From a checkpoint of a small image diffusion model: 7300 steps, 82.7 epochs.
Rows from block 4, named by matrix and row number. Each number is 128 + 32 x the weight over its row's rms, rounded and kept within 0 to 255. All counts start at 0. Numbers have three digits each. After the name is the row's rms in percent of the matrix's.
# fc2: MLP down (model.blocks.4.mlp.fc2.weight, 256x1536), inputs 602-687
fc2.8 098:158128119054127098050206128128144119075092095189152137109157090091124091137196126137139124139174129128076127122103219127128149210147140111037126152125128138138140084130125055120128136055148128090167122000076075118157053126136129120116093131138137113106166144
fc2.9 096:110169137176129109126099062234159128108121128116136112156132125116107072115158126130110129129128094107180100107130215139128112108115120101142159107083128091120154199132169128158094128043128110118108136141129128131119082081091138140156178184179149202079178018
fc2.10 096:157125124087068167156090105152081093099097123144131160146125138146167157051083101065135114092124113105166122034116098067088124131121089132169112122135148107195119167091183145128135178138154183140129134126110137103077108111118148173100128126162097136135128113
fc2.11 099:104127142128147130116150128125119133129096128128130109151128156082090070121161188086125171124182127110111127163128130135075137140043175085116180131132135143082111086124198112088111128131160119121212124110120162152029128119071101235175115145125084131139131102
fc2.12 102:105163093097156202092109149103103173074132127135143102129120121165115130138129179128130148145128128131099128130114115103079134129205172101108151114157132114132177137105149103160147117149128149168137131123108114191128161138172145201095142136089132096072081141
fc2.13 104:119147116127162117136114107128126172126183144126167147094114127061135157121128135149071171088162151113203126084183066112127180106139097140115161113125161143105211110133125148105108124144128135172158129173122090123126130249128101182129127164170186126102095136
fc2.14 099:169133128202139153160124129182124136189128126129135121141131169141082103155138136098125131118159128120118130117140158116125188201109126075061084143139128132109186044129085146094128127001162107072075168130159109142101082097200161096119131135131133147138189138
fc2.15 093:140129128139129169195185178201154087114163102103142129149145128104198181057128119128149147115077128179153147136128191128152118127145122101163128088135137156128074083176124127147158140121127126106139082129127167125096112109125067129164025134127131078109128132
fc2.16 104:128025108128126146106046126128127128180079154129098093089078127126051123138123127098128079141120128152145081130138062178121106099129128100134169131186128129097104121141156187135149112134103129058121131105100091130144168081099127119135114128130129123128202158
fc2.17 106:160111111087179131057158140137148134134158137127146073120145140132060102164095089147074128134128146154081152115157110180196174160097171141163143093115162148133128196128181131099086112125128131097074130070133158145184128093124109128091133142102137105131114159
fc2.18 104:118128128123136086096147163128169138116151106128113102102133096066150189115128165087116137051099116175119123086163000111127150129088114184138042127111115126072072179135177130150110149222128170114121135112124150179113170104128164217072118122117152138109102129
fc2.19 094:087153097128128129130174138130126104125135147127085124139101125113157165133128134127079152131188129174109178131112013127128132125128146121194142125116098063197218156122154131162197127071081170130081128088128155134126113158134129075162128122133128119124127126
fc2.20 097:100151128106120166138090130118182103110161117129130179107166128149149078143127167137116128126217091127026188116083150160173124142126132097054087117153142135126058124122161142127149103207153175130127130147129135068128174178177128156144129167065089110114131128
fc2.21 104:135136120063092221099119122093143125142129116119223119126087126183080194157155123153147119057149106180148106142097049147132117154128049131169155133174155094136040202035159127124128121122127115160068113081079147085117138170155108192117125115100163069118180098
fc2.22 097:081079142051053152127172146123026040134137128128108171070132125188120139174127174128096129117153155158110127176121024114074115124196183112174078125145180134127171124128130127126183095074134070127141143145140124215132150122187118133071113116118142161151117146
fc2.23 104:111126151093142117095064135139151181118126099122132126092115065138136108105104169128126135089146166143143094114055134096093128128144108132056111158183121109104119132150128076191127121123173112123116125203131083111141177052082129163131124143163124145135102102
fc2.24 101:127086181062122110190241126132156097217066123114163119128127087104082162085149100123129128129084182192139131126172200017128141131126141159192151174165149165151045078142178139150127171141128145128112128124126145113158181167043112101144074145125196170110101128
fc2.25 100:121171104104143121130117146131128093142094128126128172139082109157191119108124077131198125169168211123165134128109046188139111167134131205115190114129092132064143194128069130134131138147153116127128152127139117064143095156125168200079132045153167131094114135
fc2.26 095:154149132143143147128053120107124117128124101146137126125143121112094080125111095154139136141136122144167239136113128133137122144094083137035145116124141160131189109195086126128090114085129072145155140142155138151128165161156134049157079226100133116129133128
fc2.27 097:182149127217174111151003087112133132132187141114218185128195137119128124161153144128163128125127150109193128236176080111127129133138140118024111146156116087077124128091149163101072128129132062167129085086130092197141137066129126140127116118064128121143125131
fc2.28 099:134041138200099135122042160128128157124141165145167164131115128183093088156167127183109087103124126175152137187102227133167096134123132134000128115122071117128091187100187117122168131137031153133127081164124129117140131147150069126109188132129128130128091136
fc2.29 092:129133130143051127167144174129166124148099117128084122122044149149130067153127161128124116156147153121200058167128129127128103080219141122000169082167188103118096136128126171177098161091104163148131122134202121146048149198135130124157143072126098127137092163
fc2.30 092:113126186096148122161195127152058129128147128135100127129084122111134128132128135109129165128126133129100095128143255128128077137113129116199128146119076126118128160140128084153167124095131123135157121089118077172114211156237144131127144131104175210203101205
fc2.31 094:159128155139135148166086104128125050122067135128063085128115153168083133168082169226160138164133109126089178128143067126128133151115103132110144108109149120135178148132121147172128110070128095089125107196149129115128141119129093132175142127135110127159135081
fc2.32 101:038156116151121128107162093116142128128129117094123067090128190190095152128128179153124098186128132157137062054125111130207129126105140151119125131115157128060144154093136189121149128167123088146102092129183127143212123128126130126129151151168128124125200067
fc2.33 097:128136018104146091158108118137133142128128175092097070055145098117111097077173126145159101141159078117172096113197162146134172096128096197178127210117174123146140153135116113127128049123130163139156112173057157150164164146132147083128115116136079140086142124
fc2.34 098:123185088111162091154117129162133129128159129128152137136157130124131086125144164131123144127131189167122098130132077130122104196128194119084128096081104169088157136153129129127182149050116110093135077095130120128128063170145128165109147129159088109125128128
fc2.35 095:085128115156202087166128162118128135103134140126150171130114153093137207115115157132127116122163094156109160157123087128182183128072125129000127153118128134154145173128115146138187112128129149118135172112122165127152128132128160105127160158132163146128128077
fc2.36 101:137128094141115103102008226138137091127126186147126185216172128125216128130136107132162138103126117058120153167114049135074102126128142099225106125127099160120114115102106130123128094146123127127110114158136135122148081124119138128142138087086144125099146159
fc2.37 099:131135128133149162140181144118125149093128119116134164151000141145138087193147056074132128082129121120175105137119210128075097079122130091077131110146127098123109150151148141111125155222129159092092133171130150088101059107126140120128097135155122128100146129
fc2.38 107:120102131121129130111161140135140067118174128138107155107151146093129151117145093135103108108123157149161133163153149132077132124132107120141105124100076098130121038110157119105133111070131065107145141156153150115111164213111072030124083097085122135132134143
fc2.39 097:119093128066152126086092212082167235125134103119084105064147161135127107133171087045097118187124104137129102168128082165173149129135129129171141128138128156121119073139157165145132210113103150121123126135128122085128157176072129135132180099140128128117128127
fc2.40 100:142092132233182076133092061128105166167126147143128168113054149144124127132116129128155143082122127147172094131135042135125092123119155146145072157198145133158101124074117073117136132122119128123132214074049143153104134123129122079128143157127112136093129060
fc2.41 105:179139226119173137091057140127168135179115113127160119159135152127128108119136121131155093130109158138130153128131122081126167135182167176146120121154126130116099128133128125149134139100128144108119125122131141117205167162119122131128082140148194128140172150
fc2.42 098:075035118063152106101107148076139128128128162144136127090123094141124167174128170123142136153089169127161104130128080140179144122164117136209150154128143107170048110128128123138141123128102113155126105122156133155132128111123182127129175155125178166128148094
fc2.43 104:129128151131110131146148122116106165145137124100121140132125126096143113143163124035137139159125118154209128113128118061095120122126111107139090141168143116193120084139109133131133189118148167132140200176126146119116127121161097208056121135155176129190074135
fc2.44 103:076143143116062130144104128128126125147126127128126133165120058129105238092128115129129125128129151074146100128114255127080099125146146136104182107218138081129061173087085041128131127089128143179100179127138127108109211124128164124118096162129110117121106129
fc2.45 100:137142128123141125133204170129129136137154140138201073121185120110120137117083103139136097180130063153016127122114217093171128084132155144155098134130126095158104110097152157097151133123140102132088128141085084088128081130140074101126139127142167139098145102
fc2.46 095:101091123161154117050127098129097124106128128128199137126202131081113189081141105132129110114125130083153111160122000116141129155068061142193126125082081066106127100098119131095061115127119100132126159062171128231112150168133193170125114129164141130094169127
fc2.47 095:033166158164158128127156142096086158003152045131146128102082135120128068157170131138086107136092081171097160142134104098106127130190160128122098151183092119159145149159117087163128184118129092155096109104061129174149119165132151173153139124129127114069115119
fc2.48 092:104130112156128127126096128163093142118101094051127111135131127138128096133149105102098132113112130136158128128128188135050156082081129154063136128128120140178131134128082182057121100149128088043143114178128111065128082132106117125124127149142116128127087170
fc2.49 098:128134151076128125078112142113098138154127167156152126128219117153115145148120107145154109195098133113115099096175000152172208120124190112159144112171161120128088139109136181168163109185156131127144148134144079164113052101116107168075079127165159128121144128
fc2.50 101:106149085093128154040188128132128130103128137139081167128159101124113084078139135124157128129123119157139149121128124172131106132114125081228098142128128157094140160107080119145116114120079070108146113157161097117124167089125122153102127128144145115190153136
fc2.51 099:110163127130129149091136151160184128197144138108084140134127169085089237152128182134155121113137102128157116105123255123160126155127092121019118120064127124135091109102092142126127201102190111139043128110128139124161141127184131113144124174098145157081152105
fc2.52 093:108127123172138062110134138129142128111117152128130105133094136139183055128129092168174132119112126157050129104118169139137129128141128131115109128206134127075089173129102107103128150137088158125186099090123102124128199132104160156101126122124128127168128141
fc2.53 099:199092179113132164127127187147082117131088100133137125177122131130132176106086099099129106082128125079122112134073085126160137092033111128153154124107121121116100112191132113206170128167157090138164135240140131114086160103099071051131129130138177134153132085
fc2.54 100:127137149130115149093116128112147152047083165132141097131052107113156154088148154088100156076133104096111160103110103140121134144155121062121101114182128126126134151127074078139150128136178124128122121061129134087155020168114129103106115130156097139111063114
fc2.55 098:127124125249118157107104149128102142112102117104148128114119106172168148130149131041128144131128128128127128089179208148113100127111120129188159205127067104145076107136129185104101103108126121128123118127089150185129150112153127140128057127177154084133119108
fc2.56 104:161124087071123127174094171116132091126172128078075147141136101196139153126175163121141130137130161123171140130108128145139113114175186159147129162103145127147191127079097143164122137135107142048106092183107121184099089126162094141127104127118136133132100128
fc2.57 108:145163100177140145107094176129109176121126159104149114127137075113129172113128103093255085130113145173118138090152134176128110133109123132206129153103105109205123105128108124129182132122129120128112104155166121122126180114121105116124135129110141098091113117
fc2.58 095:201231206134147130135106146129135128128115123105078130103093128100079135128105130121049099161174124147042128150130129128168127122128097158074095128164083125129103131126160147125100128153131135173128186066122130083133133130184182125213128186070113166129115171
fc2.59 100:088103127084136105131193157176129123127128175123011139125102106106110117124129122127138182091145065128140128151094097134116120122142152150238118155123101141127141125116066196106104096101174112047115094202094143149129142124124139146124118099136182178095068101
fc2.60 095:076122177087207116129086127126136130103130128077160139157118100129127178129132107109147110130135114124116127129123087206107125153177130155078163135100167115132129144065127104182123129107124107125154126093107169148135039111131107137117175080123142098127179117
fc2.61 102:065120118105180107137083129186131131129137084080034099077136084115072000164128135054177109184087193164142153136120118128135131127067154141093073124123058053132056102077150104183155119110042155127123086084131099106108204116142116136136132114094136151124110149
fc2.62 100:080101135156129102118136111163096093126124160132138152066140118141152132132129104122130121092160130131129092117166067132067158097091107127162150147168118096126159080126142145153137128131142161135157103109127168214130075119125135044136104117134129124126126090
fc2.63 097:132121128112121128144144145130134033128098128128132179128082132127128217115127094129131136174109145100119128158119179131170156059129130110178116127155156121122035097125115130124140091134127211224120133082148079158125106122122154157136176162179124091128125140
fc2.64 099:109131126130116165062069066108160141128128131126117142129184173127107127135121111124138130064162105124181146104091163097119115120116162118046119164115138136110128134141112127138149125098147054065128128120122122161103135179121105125165133180109117128182129136
fc2.65 095:135099076192096095126175095161128087091089129134143128116129149112129162157158198122113127071116200129122128164106232188128148104126201128131152133120129087129126097179136102128132080105125154084120036170124154164108145140132126071141165108077107131140128120
fc2.66 099:129138102120126130149229086126172127131142128137103083120161128104129108152160146144128107067123055159181107114128104128144165141105168136112114129126113180159118115117179071130213126123081156179128131089125120082130126144152157172166149133090115102071137140
fc2.67 099:128150127194170129139138128138115128156156127143118069100104136159087132141135141105071165129058129128157158103116071151097128144148131100124104166138151101095126124140109169128136124209187089140129134140138139128117061118129119088102132082167141128130121097
fc2.68 096:128128111108137138126191128132128127080128134133138130139102165170155000165154138114115175087131116087105150128137138080100138120057068167178097123134132204133114163135114081124161121120155094109128139057143119021169105087078082113128113099078137081135141103
fc2.69 101:119097168168136100091097087170123125122146096130155129124000186105132121177096094141110212117163091108145098153137198185095127117128080137159089052107092156121148127143081180118138127198096125109083085121127142098176096114136150131118143136127128082138128125
fc2.70 096:116130131170112176136118034186100194183128116111152084166149163134131108096092097110144113128145132147112050127135057194118123094135125071127124141105143226090091125142128174141112167123201117084138082141166196075126093146119087131165129125129129152105128073
fc2.71 101:155163090123179178146021122125045132131104128081110078081167212183128060131123123128179119166196130182129140149099000133136129134100129085147225120126110109131103085113128100137069065108149086072141170166128138122127145140204155182140149127140104094130057119
fc2.72 098:128130128146075114121196090115138117138129129095099168119020159124149097163094156124111087168095142107138129145094231120198118122121125125064097120150147125104195156128113135125127136142091124129061128109098132132146106065131131131127123136127067076135126148
fc2.73 103:195107063137124161182064129155140174122121117128112204121214123087130141069121100142102139135125113140109139161134199128122127120128126170096047114126136127199137112129173131136124146124147118188080125106144129023124128128144113158154108136085123117078106128
fc2.74 104:067127126086116126137176132187141110101131107129124128166171134120128033118136106130138105127135128151130130155143130193133156134125129144115172128131154134118179125092126128125091152124125120171142132069109165049123058158130121131069106094165180065096129127
fc2.75 097:165184184130087104091046057195093129094155127128107160189069128062097144126106132129061102121126128136127128151139113128164156135112126161116160170127074138143089113128125112155159125129160176071128106048137118125076165128142120130115110145070127130062128119
fc2.76 103:147154149086154128171209128133166107197173124098106117166136129135133095065095189107140148115096171128114141120139083126116156156096131133050089101140157145151132125167128185045122117087187170139117138151106171108128128128146197109128126060128124128129144152
fc2.77 098:171114158130108113109156182128128081136112172128085123120105136134158178135138118132142126127070128129177147199180217046128122073129135124112172129119129138128129122128148138183123090090124130103086151144129128084127152143146115147160127152129126134127149127
fc2.78 098:201135129171105104099065140143142140147109128126049121128059079205107146172128180183160128131088128142120126172156126115077093159200088027085124185125090134131133163142131110134128129186111116140130154186104149172124128128130072171214141121084061167096128098
fc2.79 098:131173122178129119127077193156137123127130135147053128127152128106108155091128115155079124126139130131156128084136062162068128110106132171113129117127126129201114156134122132101128123144076073125126132000130128171128160147116109139119059127066128157129128136
fc2.80 100:116048092130120133131157120140139120129180166151142109129167139132100150167146172093115128230143127125117130104125255116125104160127128124046131214110087147129123116125125128121134126157113102129159074085126096217128160147091109106086164135122108128132087063
fc2.81 097:161122128206085118134145152126154103123126092142145138111138181124157119107149173060145091173124143126179147164083140126122111118097073101052128129099152100114127081096127070079127166096150087129124104040128123171115117094074104090127113151136128099098149119
fc2.82 099:074114077131159123096128087128207128128106137128111128170124127159171151139124190106206121167124166127122114121108113127088165121125124081198082157110135136109183095127064166162170120090128133110141104126117128232161094191153128147127132125120108173118156091
fc2.83 099:128160128246114109123130086130133157128128133142136134150129128132109186129156131123106151126090115121112133197158112144167126122109127125090171128126114139109126189131095158115150184113109119091129099067118127130146082113105089143128111094128083127130188120
fc2.84 106:130142158128106154171143128108128150095108124094034144125081156114126101155135148136120134126185124129093087150145175128076128126180141114133119128226200087113083158129128084113171143135086136060135065094139099095107143135160148074125110142127113129135129127
fc2.85 099:027146163058129128087000138109114152145084174128128131096128096108136137092116141123133118130130084129169142143196073128135125101110124255203105145101135159158097072117092119140127185156141106137144132130091146129117097107042084132133133200086130170123082126
fc2.86 100:127101116102126048111217113128126157128128150071128128099091137071130096128187118089137041106128161128081140132142221139051093073129096119225125104133128128127097124132153103164108127180119171134103106055074141166074219116145138130129150067123236142102238163
fc2.87 101:131124086126144129045237154164129121161128128133113131124186137129159110120124119125133118097097082108092132128131255128109129120064145138030113128088133108119133178143166138044125151162144134154160124048111136048144182195167132133143127089121087164109092079
fc2.88 106:120091117135137118147107131125115128140176149127177208114212195131133108080126119104142114118080147154138159108142146128139123081121083166075097111116107133114164130086115134159134153062128137199128141086113111168125135092140082162158119146126128171083129156
fc2.89 101:156099121152111097156085128173118141132087058140163127074057118155154052163122138112123079178122125166146143101067255095128151154123128217115133181125102176160122150128228127122189127074164079129130137128121120137208132129093111128120169037145228105144133081
fc2.90 109:164197139128128130160129129131105186122166158128128109162047097138154143097104103140108194143130118121114123100133091136110064131107191097110105100099139073129085128126145055140129095096101125126130128140132129164190115122077077115139122141103119159030087117
fc2.91 098:145132128222106133089237128151056144125141128147154179117130180117107122090138116130137181114131111141123182127128185123127167146124065090171124055060146200124119087188158083080069130075145122147128123126128145135118148165140179110071080114130134145153128157
fc2.92 104:130154125074123128102204142088135128107091128156126160092126094125111132114128149155056190127153090146127128117139163217121127185155134091069135107164107137128184139128122143114164131110120184124119132106177068108117126134134118154144091143181128135129128193
fc2.93 097:130138129143100125077156128101142099171137168120089177139130125153143113115135118133074145113143035118071128105098182128176180183104180106104116032161108102053134129084099089087113129013128078128130150141131067113128111141116140118101075069163171113140157159
fc2.94 099:137143125118104128129129113099132102125128132127112100138160103056146105125128080129141130132127178080127132159231095128191131165128180090094136033000180070138110123128156128128133128135155187135133131068127116190006113145146129098106159125123101153129090119
fc2.95 096:108189133121148128173121154149137151128108165043136135131099118129088123172128133115069166162119134110196101092138005128128163127112156047124129171149089032186107117143151161126147141142163083135068130193129113188130253149106129099179121149185128143129086134
fc2.96 099:114149151085131114124218079121136157103143128127127126193194125079147155127105139077122086103068144154173113135097155109128103107076128124143108167100117152097051122097138124106117135153164128129128174076142127150081161107122123106118156110147128127158128127
fc2.97 106:099188119200127128097044099142128128118105094136137079129146124166083080231106135103137155121139128129134133145144102136192077128125092113178119228114181163136066128129120128065120127097139106125084128152150096127116125165131166139119085136118128097123135077
fc2.98 103:154153157133167128122125091134106122106159123130111110116145115123122122096134076102104128149127125172105171080127255128133133126156146130027126200110126063084140136119128128000063146106123133055152110105099105195111211158132144092128171086154128147111186138
fc2.99 100:128129130117109153120158097129129150127128152130117083162181101116170209127102073119128077135137107117083128101198034129188130146142173143158129149142143112127087135108110172168130127127123104127127135170075128167127140125111125151125089135116116126128162137
fc2.100 101:142118166118127131123198133125187173129112135124128096127165105112102151095088089136095160068156120086124125124163093146185068131125118098210098167080128166074081111128143134127095103159178126085093177181135116137128135116128123134128133137125154128153128147
fc2.101 100:128110074066104127153109085147121138084092171128213127128132111128136131111120152133216117158121098124091160121083086115079198133135053147162134158104127142112136100164118123081132124097126096194143139142143111093120102115199115073130179151138130106124139106
fc2.102 108:085103116099075108127113129086174131157185175107164144156106128130161123129139135137109121128150133097096143108152082157201152129126134050144137103155103131132048111111132128070104130114171178113132129141180113173137234131124153076124127148131128100117133116
fc2.103 096:105170126100025087112103105113131137139127108129116197189109066142117067095137089117105112102084184145128128032078219128142129177114135128159082154056178121074127134111135189119056131185103128103147129180129152147122159105131169057128092122078126130110128200
fc2.104 103:130149151104118078124143146085103090124132125127119121176147128081128096129126225151075145055206094126122189123131121128148128125147127177158120128098122146130070111104126111140128090103124131127110127093142093057190219140121147132048121131102126086112128125
fc2.105 106:156142053100125130164157142068126104176129111126125163148183159156128190128094183110048100135186117162128122113074136000140128143121130123133119196108129137142123120128127105150120097196130222159094129132063155135122146184118124146139149077167127128149109128
fc2.106 101:213077139178154035144088128131181150095117135165147130136103146122117120151145139146128145128071120112073124082116148094087144119162159106121121127134129115093157122154126153121130138074088129126149129136144163092107018128129094133130171171143166120117128127
fc2.107 098:135172116139098111140129176129041137138128128176121141142094128134152144131129153128150128125123128089137155118110223186089164130209117145000076122130177127127139178087114129131128185144092165136089120073055158149139181150110125130166226104128131161062127128
fc2.108 095:148158165109146080088004091112128095204163109125171128177140104194100076107134086128129100145142128115131128171140014147130127112107128165119132110120109220118054081084175127154103122127084078118126155150130120132107147126095121116087124043177139127159105111
fc2.109 106:128110138158124127136126128090119075140093111128145087123190213146137087120128168112192133130130128129170128129152088128136142108114104128117178129133128161132059126145109127080114128198150142139122113153090129125130138138100074128119104122125131089205128126
fc2.110 095:116128058122122120146159155200118138090128125092131113161146149150163128131138129104118103153108189136084161141129177105128115135147089128125105125197138150112118088128135161165126135129137125176109109116128043101128063124147132104137166067121172125126129071
fc2.111 093:128128083136219130107057140052133128128143133127103091128092115078063138169088127196132170142136129109121153095205085110170151148131153098046082060130110062127193137183116046123101135125145116130129132142138072092115144132122095139063137086089128132126128135
fc2.112 105:176145128122195165158133096160128148158134128139128166117128126130102194172128118172143136121105131123125095225135050140103135141104132126063159137144158090124079126098161128148133169078129079151058055120113138140084076132205163079134173144132128128103112097
fc2.113 097:075141204195128068129150143128145096140082128158110127143104093090095161137131148126120172108092124125158084109130099062113139117179131110114098184132138151126133100171058170121072130118142097128144162113127138071129143084025106142094103163187121121109121103
fc2.114 109:086089088121137134173255128088128101130120107112137123154133148125121211127071154128158148125151117116111128127125208128138127110129129138211131166110079088111065113059132163117168129128179110150127127125114058122138215137106107165139128149100105112129191106
fc2.115 101:113112128135128066080072126135139130130116140150144104108142137148128110124108174125100129142199140125097158098140063123116139157183145221213078136111121090066164180118123143160075072091120067103146110173159135128170134108053124169146081079120127133127121134
fc2.116 103:142110050143096126123110179123047189131126124141119117166135109128144174086153129128081102128180164091113128133154166158170130127192092129000125122126128129111122117128160128132163126079130129108192160118129127156138104146129117128099108110129169129083093132
fc2.117 100:127139108164103164218182122165072126104141149157183127128112129128089130138113140108128152119130127128154200104128132125140136200061082114158096120150082111140205075138164068108098104140147209126149128109129125066128077120135174100194080192106128128058135226
fc2.118 101:100112166134098135067078128129128129140097134138158128141114090079136074123104129088159114198132183078096128091158045238097112123162151173191128128165129134124160126130116128199021124124117104131124112147132135114137088130139158138113081143089161121123131098
fc2.119 098:133082128090090130133086196110107125135112146113127150116237178159175152117154132155094118177101071128115032131164067144098140196117142194180183133115183149140133129128099087181085108128130161126127130165135182134132083132136115112126167153156106152151157149
fc2.120 100:164127127107164128116221120182164104153104128136149127127118130149130128095127020205154069128105068134143174145143211148117177116154128096134081119141133128125194088128132156104169123140142155178161085100090146116210155127117158118053141129138128155125119096
fc2.121 102:128082137094131113065151125097139122102066077127121131127088084122128187117133162108115139146148126126053108112115111131165074128128135140084129128121177115125161124139113072176119074103113133150148097187123112167100123139090128138159128182168086187136128139
fc2.122 094:128119192061095158173203055129093119124128129116143086127093127133106147160133141128093135126127175141119102095124149119128108121173128039136137128129126179145141173089184127146175130135112132229126128118137153115121077149119206110126126156163128135121128128
fc2.123 100:139127113093174124173140135154129125105080186128128136101095127091131091109141148126138126114132127127105108075062248121128129133153139175140115136135153140121063132096112080103135145151094124128117129071168125095154101163170182152127180142162115092176130125
fc2.124 105:076120075194109130105000125093128081136108189085137167126126095154124135096102133118114113162036100126114106129153030112143089118144163126126162088126158132080174094136129155164138137227086087125125132035128129184159209096044074086107186078142128133109067128
fc2.125 098:085139178159128129124102156130128158119105095154141100128153119163115025116120129217059117125056133119106128210127193089128130127129140147114181137131180090177116182119106111090111128129103196133130130133134151158135000136138195126104115158128067131128098131
fc2.126 102:101086183055055190171129144066111175132108113100110155188106164105126095110118143128034101137115076130118168131125143120187165088133127039094139131153151126149031123128164190168132129118156124130139110215138147076156131170129148123129118136136137073089144137
fc2.127 102:128191138131130214122249172144170130127128148128083172109164128110069101142128127180182139108187079129096171129155201157117135062144090086042155127067145124088086097130102125138137173159179163129128153085100127149125110153129168147189132126122151124078126118
fc2.128 095:128109146132137152127148178034138104243101112098160127146129169127134121176135129079139112160194140147130128127144214116206143132128111083076162108126101132097105126128153163138075128097084094127114124097083129125197176104171106061128130081214128120127123132
fc2.129 100:118128105128152079160143128068119205164120128079122091084096157132185213119131128138143130124127187131076090052064120140108101095103130136111086129139125135116161102105122158122113145164107224127128133146151079114105168111178106139092051141095098129127127057
fc2.130 098:127133123122155127094092127128128171128144121098138105144134094121128170084156149094181135164108112174132147128149166128174127135152142155020054114199086112131016134175131155121118121085160113144128056142122132123192182169140157083130175163119184127104075144
fc2.131 103:122108133193133135121130127145129112111150118129079131117079123152114120153146142099145119141185124145127139121154219171131109183132142131198116123120137129071144130156138123128127129139076155113069124182131135082136127119122088115134127086144097128070154156
fc2.132 099:128161128120168130145131136114128151192121114175134146132110159142125089104091129081104127132194127074130212131089130128076098050147161075118158120150128112138104168147103142106130115069123101096131111121110084113129124155127129132110149140079074113119104126
fc2.133 100:168148135044125161127128111133085137131121093147126124142130139132087129115078133158165097130151129134153128116130108166121188128164132181186074125139176215159143027152108127145128124139108164184132109193142040037114118108097139161143011124131142124159146160
fc2.134 097:115166099146125164124086082109131092082123143212147115132098151126128107112111137128128146163143129070146196084114009239170131137105129101005098176116098158094135126128055125170126135145136129132104148134161129102115220152114127118128109129197112128096128174
fc2.135 099:118093152170117166109084159138142129128201082128073186117133108125085127122154152187134155133179130137065129097164161164133213123074073130119102127130128156087144116045122154059126114182136237115145108219118122118128149184143153066140098143134146114147114128
fc2.136 102:183112113130113105108202128132098114111085102152131092128147210063156144128109110154116208128141138091169142119133255126128177128128110181108107104135137128203172048214130130091155120128128153131124131099134128065128081154148129130132101126111136151122140118
fc2.137 106:101147151132129141159131192174181117136148079152114126129088117123116127189171092118076133166115124130110119159105255089141104090121137129219133123168133157121156134133208129118110122197107110182155128229051084053095168126150155170147074098160162165129139099
fc2.138 098:141136088162126123128116129082132148138129152091134180094173162184177127123167121127064101124127156102103047126143136164159131094147128129103136128112109097130110081126144128130149128169114109122122127084128098123128111164049095131187092126127120160137080161
fc2.139 097:040116147131162151098124140132128128093116128136145145104144137145102110171177165064099089117128129187153129147128178148082109081056133069047133130107155055097127128128123113133131129171130118127121176138127128220122109134148117099145078068126123125121128121
fc2.140 099:105176144123144134136146131137163128108132077161144087142130128091125041165137080111167160147122138139168137095129123128125077063173152113177105116116092109081166178137128139127150129100129143150156143133123126149105133116145108100129111043136174146131115107
fc2.141 103:040134145120142072122000152170128134120111126137105124131117120123132044132110131157145068126111125128169174086081043129128138132090118106147121130121106119105170089128085078123128127155138101122117135118148079114099111120181115127106159136043128097115131137
fc2.142 091:131154128111119114149129125128183092134107140120136078129176136134091130128119178121104032117091117122128171093128032164109121194131194140113096140119159116105136123133050128181119169131132106128109071117226146117117059148123215132161082125139128125111154136
fc2.143 100:151126159179139160127179129128175128101139132128128123126161121147172137094116128168182096135135112101126119128145168076191128182126136121051116108120191194119112127107129119101128127128128139131118152104118174055130138130057127139118129084127118069140161145
fc2.144 096:150121127072182162128002153112137101128148099164132105128120127115118160128128166115105111152091149137204146128094185182119180196180097162065118146082128124121114118139101081110128111177174110125128162155136125188141007138107196135141156130119119143087111127
fc2.145 120:125114122123125158100076104165090174113078089106091117130004105166128129127088142162129206126130127139126071115139173138133146120130133104020255099105103113156177149075159138129093137111081131121154090169127127086134120141093069100132146129146053128129158079
fc2.146 105:119152153111129128107184128129105096165163112098186102099091141117112130148143117128129138111104122162106129099129121107128120133159125225150063106095081109092011117104193151110119197132135067130117172099092128155135132113177061111063120130122142144085129131
fc2.147 101:143139176121133130141044135136141081142156147128144143116132136140105123134128138104155126137074146178138167127068064103143152149127128112110131076107122089127177167043137127128128130168132158138128141130165120100128084096159174150095164144169129147116118129
fc2.148 095:109141135141139101131140136099119119163144079177060151131172128128162129118047101084141111112090146130214140128116124083118134128142133110131088131127038154160157161100189128124128119164128132143152178075129128175085139142138081090194130199080163103128121151
fc2.149 092:153127072106166127102138143128181127123115174128134092030101128148128127140116085111156238107092178102133138135119129119123162119188190141208111149140094127121104128208121159200077082142152153125118128135128114070128135119204172087139119144129130126125109173
fc2.150 100:133117165111123123163158123090128100157125132160119130168168156130128132129128118188150128105123170140123131052110159143188138072126128129162114176153155119146031186162133094127092129077163115110130132183109124068104009116112113129077093118114101128130120128
fc2.151 100:104119128114167190143208178157114070115126123131119169104097105123134110171131119151088127108128190185118153165102213163149135187142128141192173129140138150161093164128111126147130120133128083159147157073107128128108101079153157159167152130231089167112168132
fc2.152 099:168143128140158176120109066105128126150146055105188129098112130107180144151117090097168118114161073119109163128115165113160142115165142130000124127149097046105221168128131105096092078166148104128124172166152113165152147141126111185153125150147127103147128159
fc2.153 098:097132128154148127077197132106143125119128151131155130128137048145071120130092111062086134148138134165113226094153047124127124130135043168079119123118181110156136139119117178127079140175145182133172070059139112206133096126142133075125161110135172128161128115
fc2.154 109:105167142255147084184074128155119120105157102145157124134099128079169110136163113098166105109125092154194112124140118130101116120130139129077106170122128075161155118127166168077128149150069127124126124121085121120128133167131158037163169137180137159139150085
fc2.155 097:135129085011130148136171165117104134178139130178052159109160113073128079153157160085127128141153131140076158171127107128136113181128130127082104133126092162152060150110153154162042088115130145143123115126109163106157139141153166140147110126144128102167160127
fc2.156 101:192136169141143136126127123147095117128120162083086051191128080181180164118164112115123079088134122115176156123113080129127136145192096096080109072132127182107170092096123133135123150128128191109153136051191096152126146159120186111159067141120150140124150132
fc2.157 108:101130080114124125130121141073121078156128134128103131150141131130130173161159165106141148132107146129152094129127000171128115069116138110200164128174141083100170045129088128113101128094114110139165152096138087166130111134140127157137135092136171180156123115
fc2.158 101:100081116126128086152232139128121105130150128110126110098129128162129214103219172129120147142128112159105128115119203128143134126143122203192130152103139063148166098145154097128128135123128114141091128139041131191128169169235147164095144096087131182107136117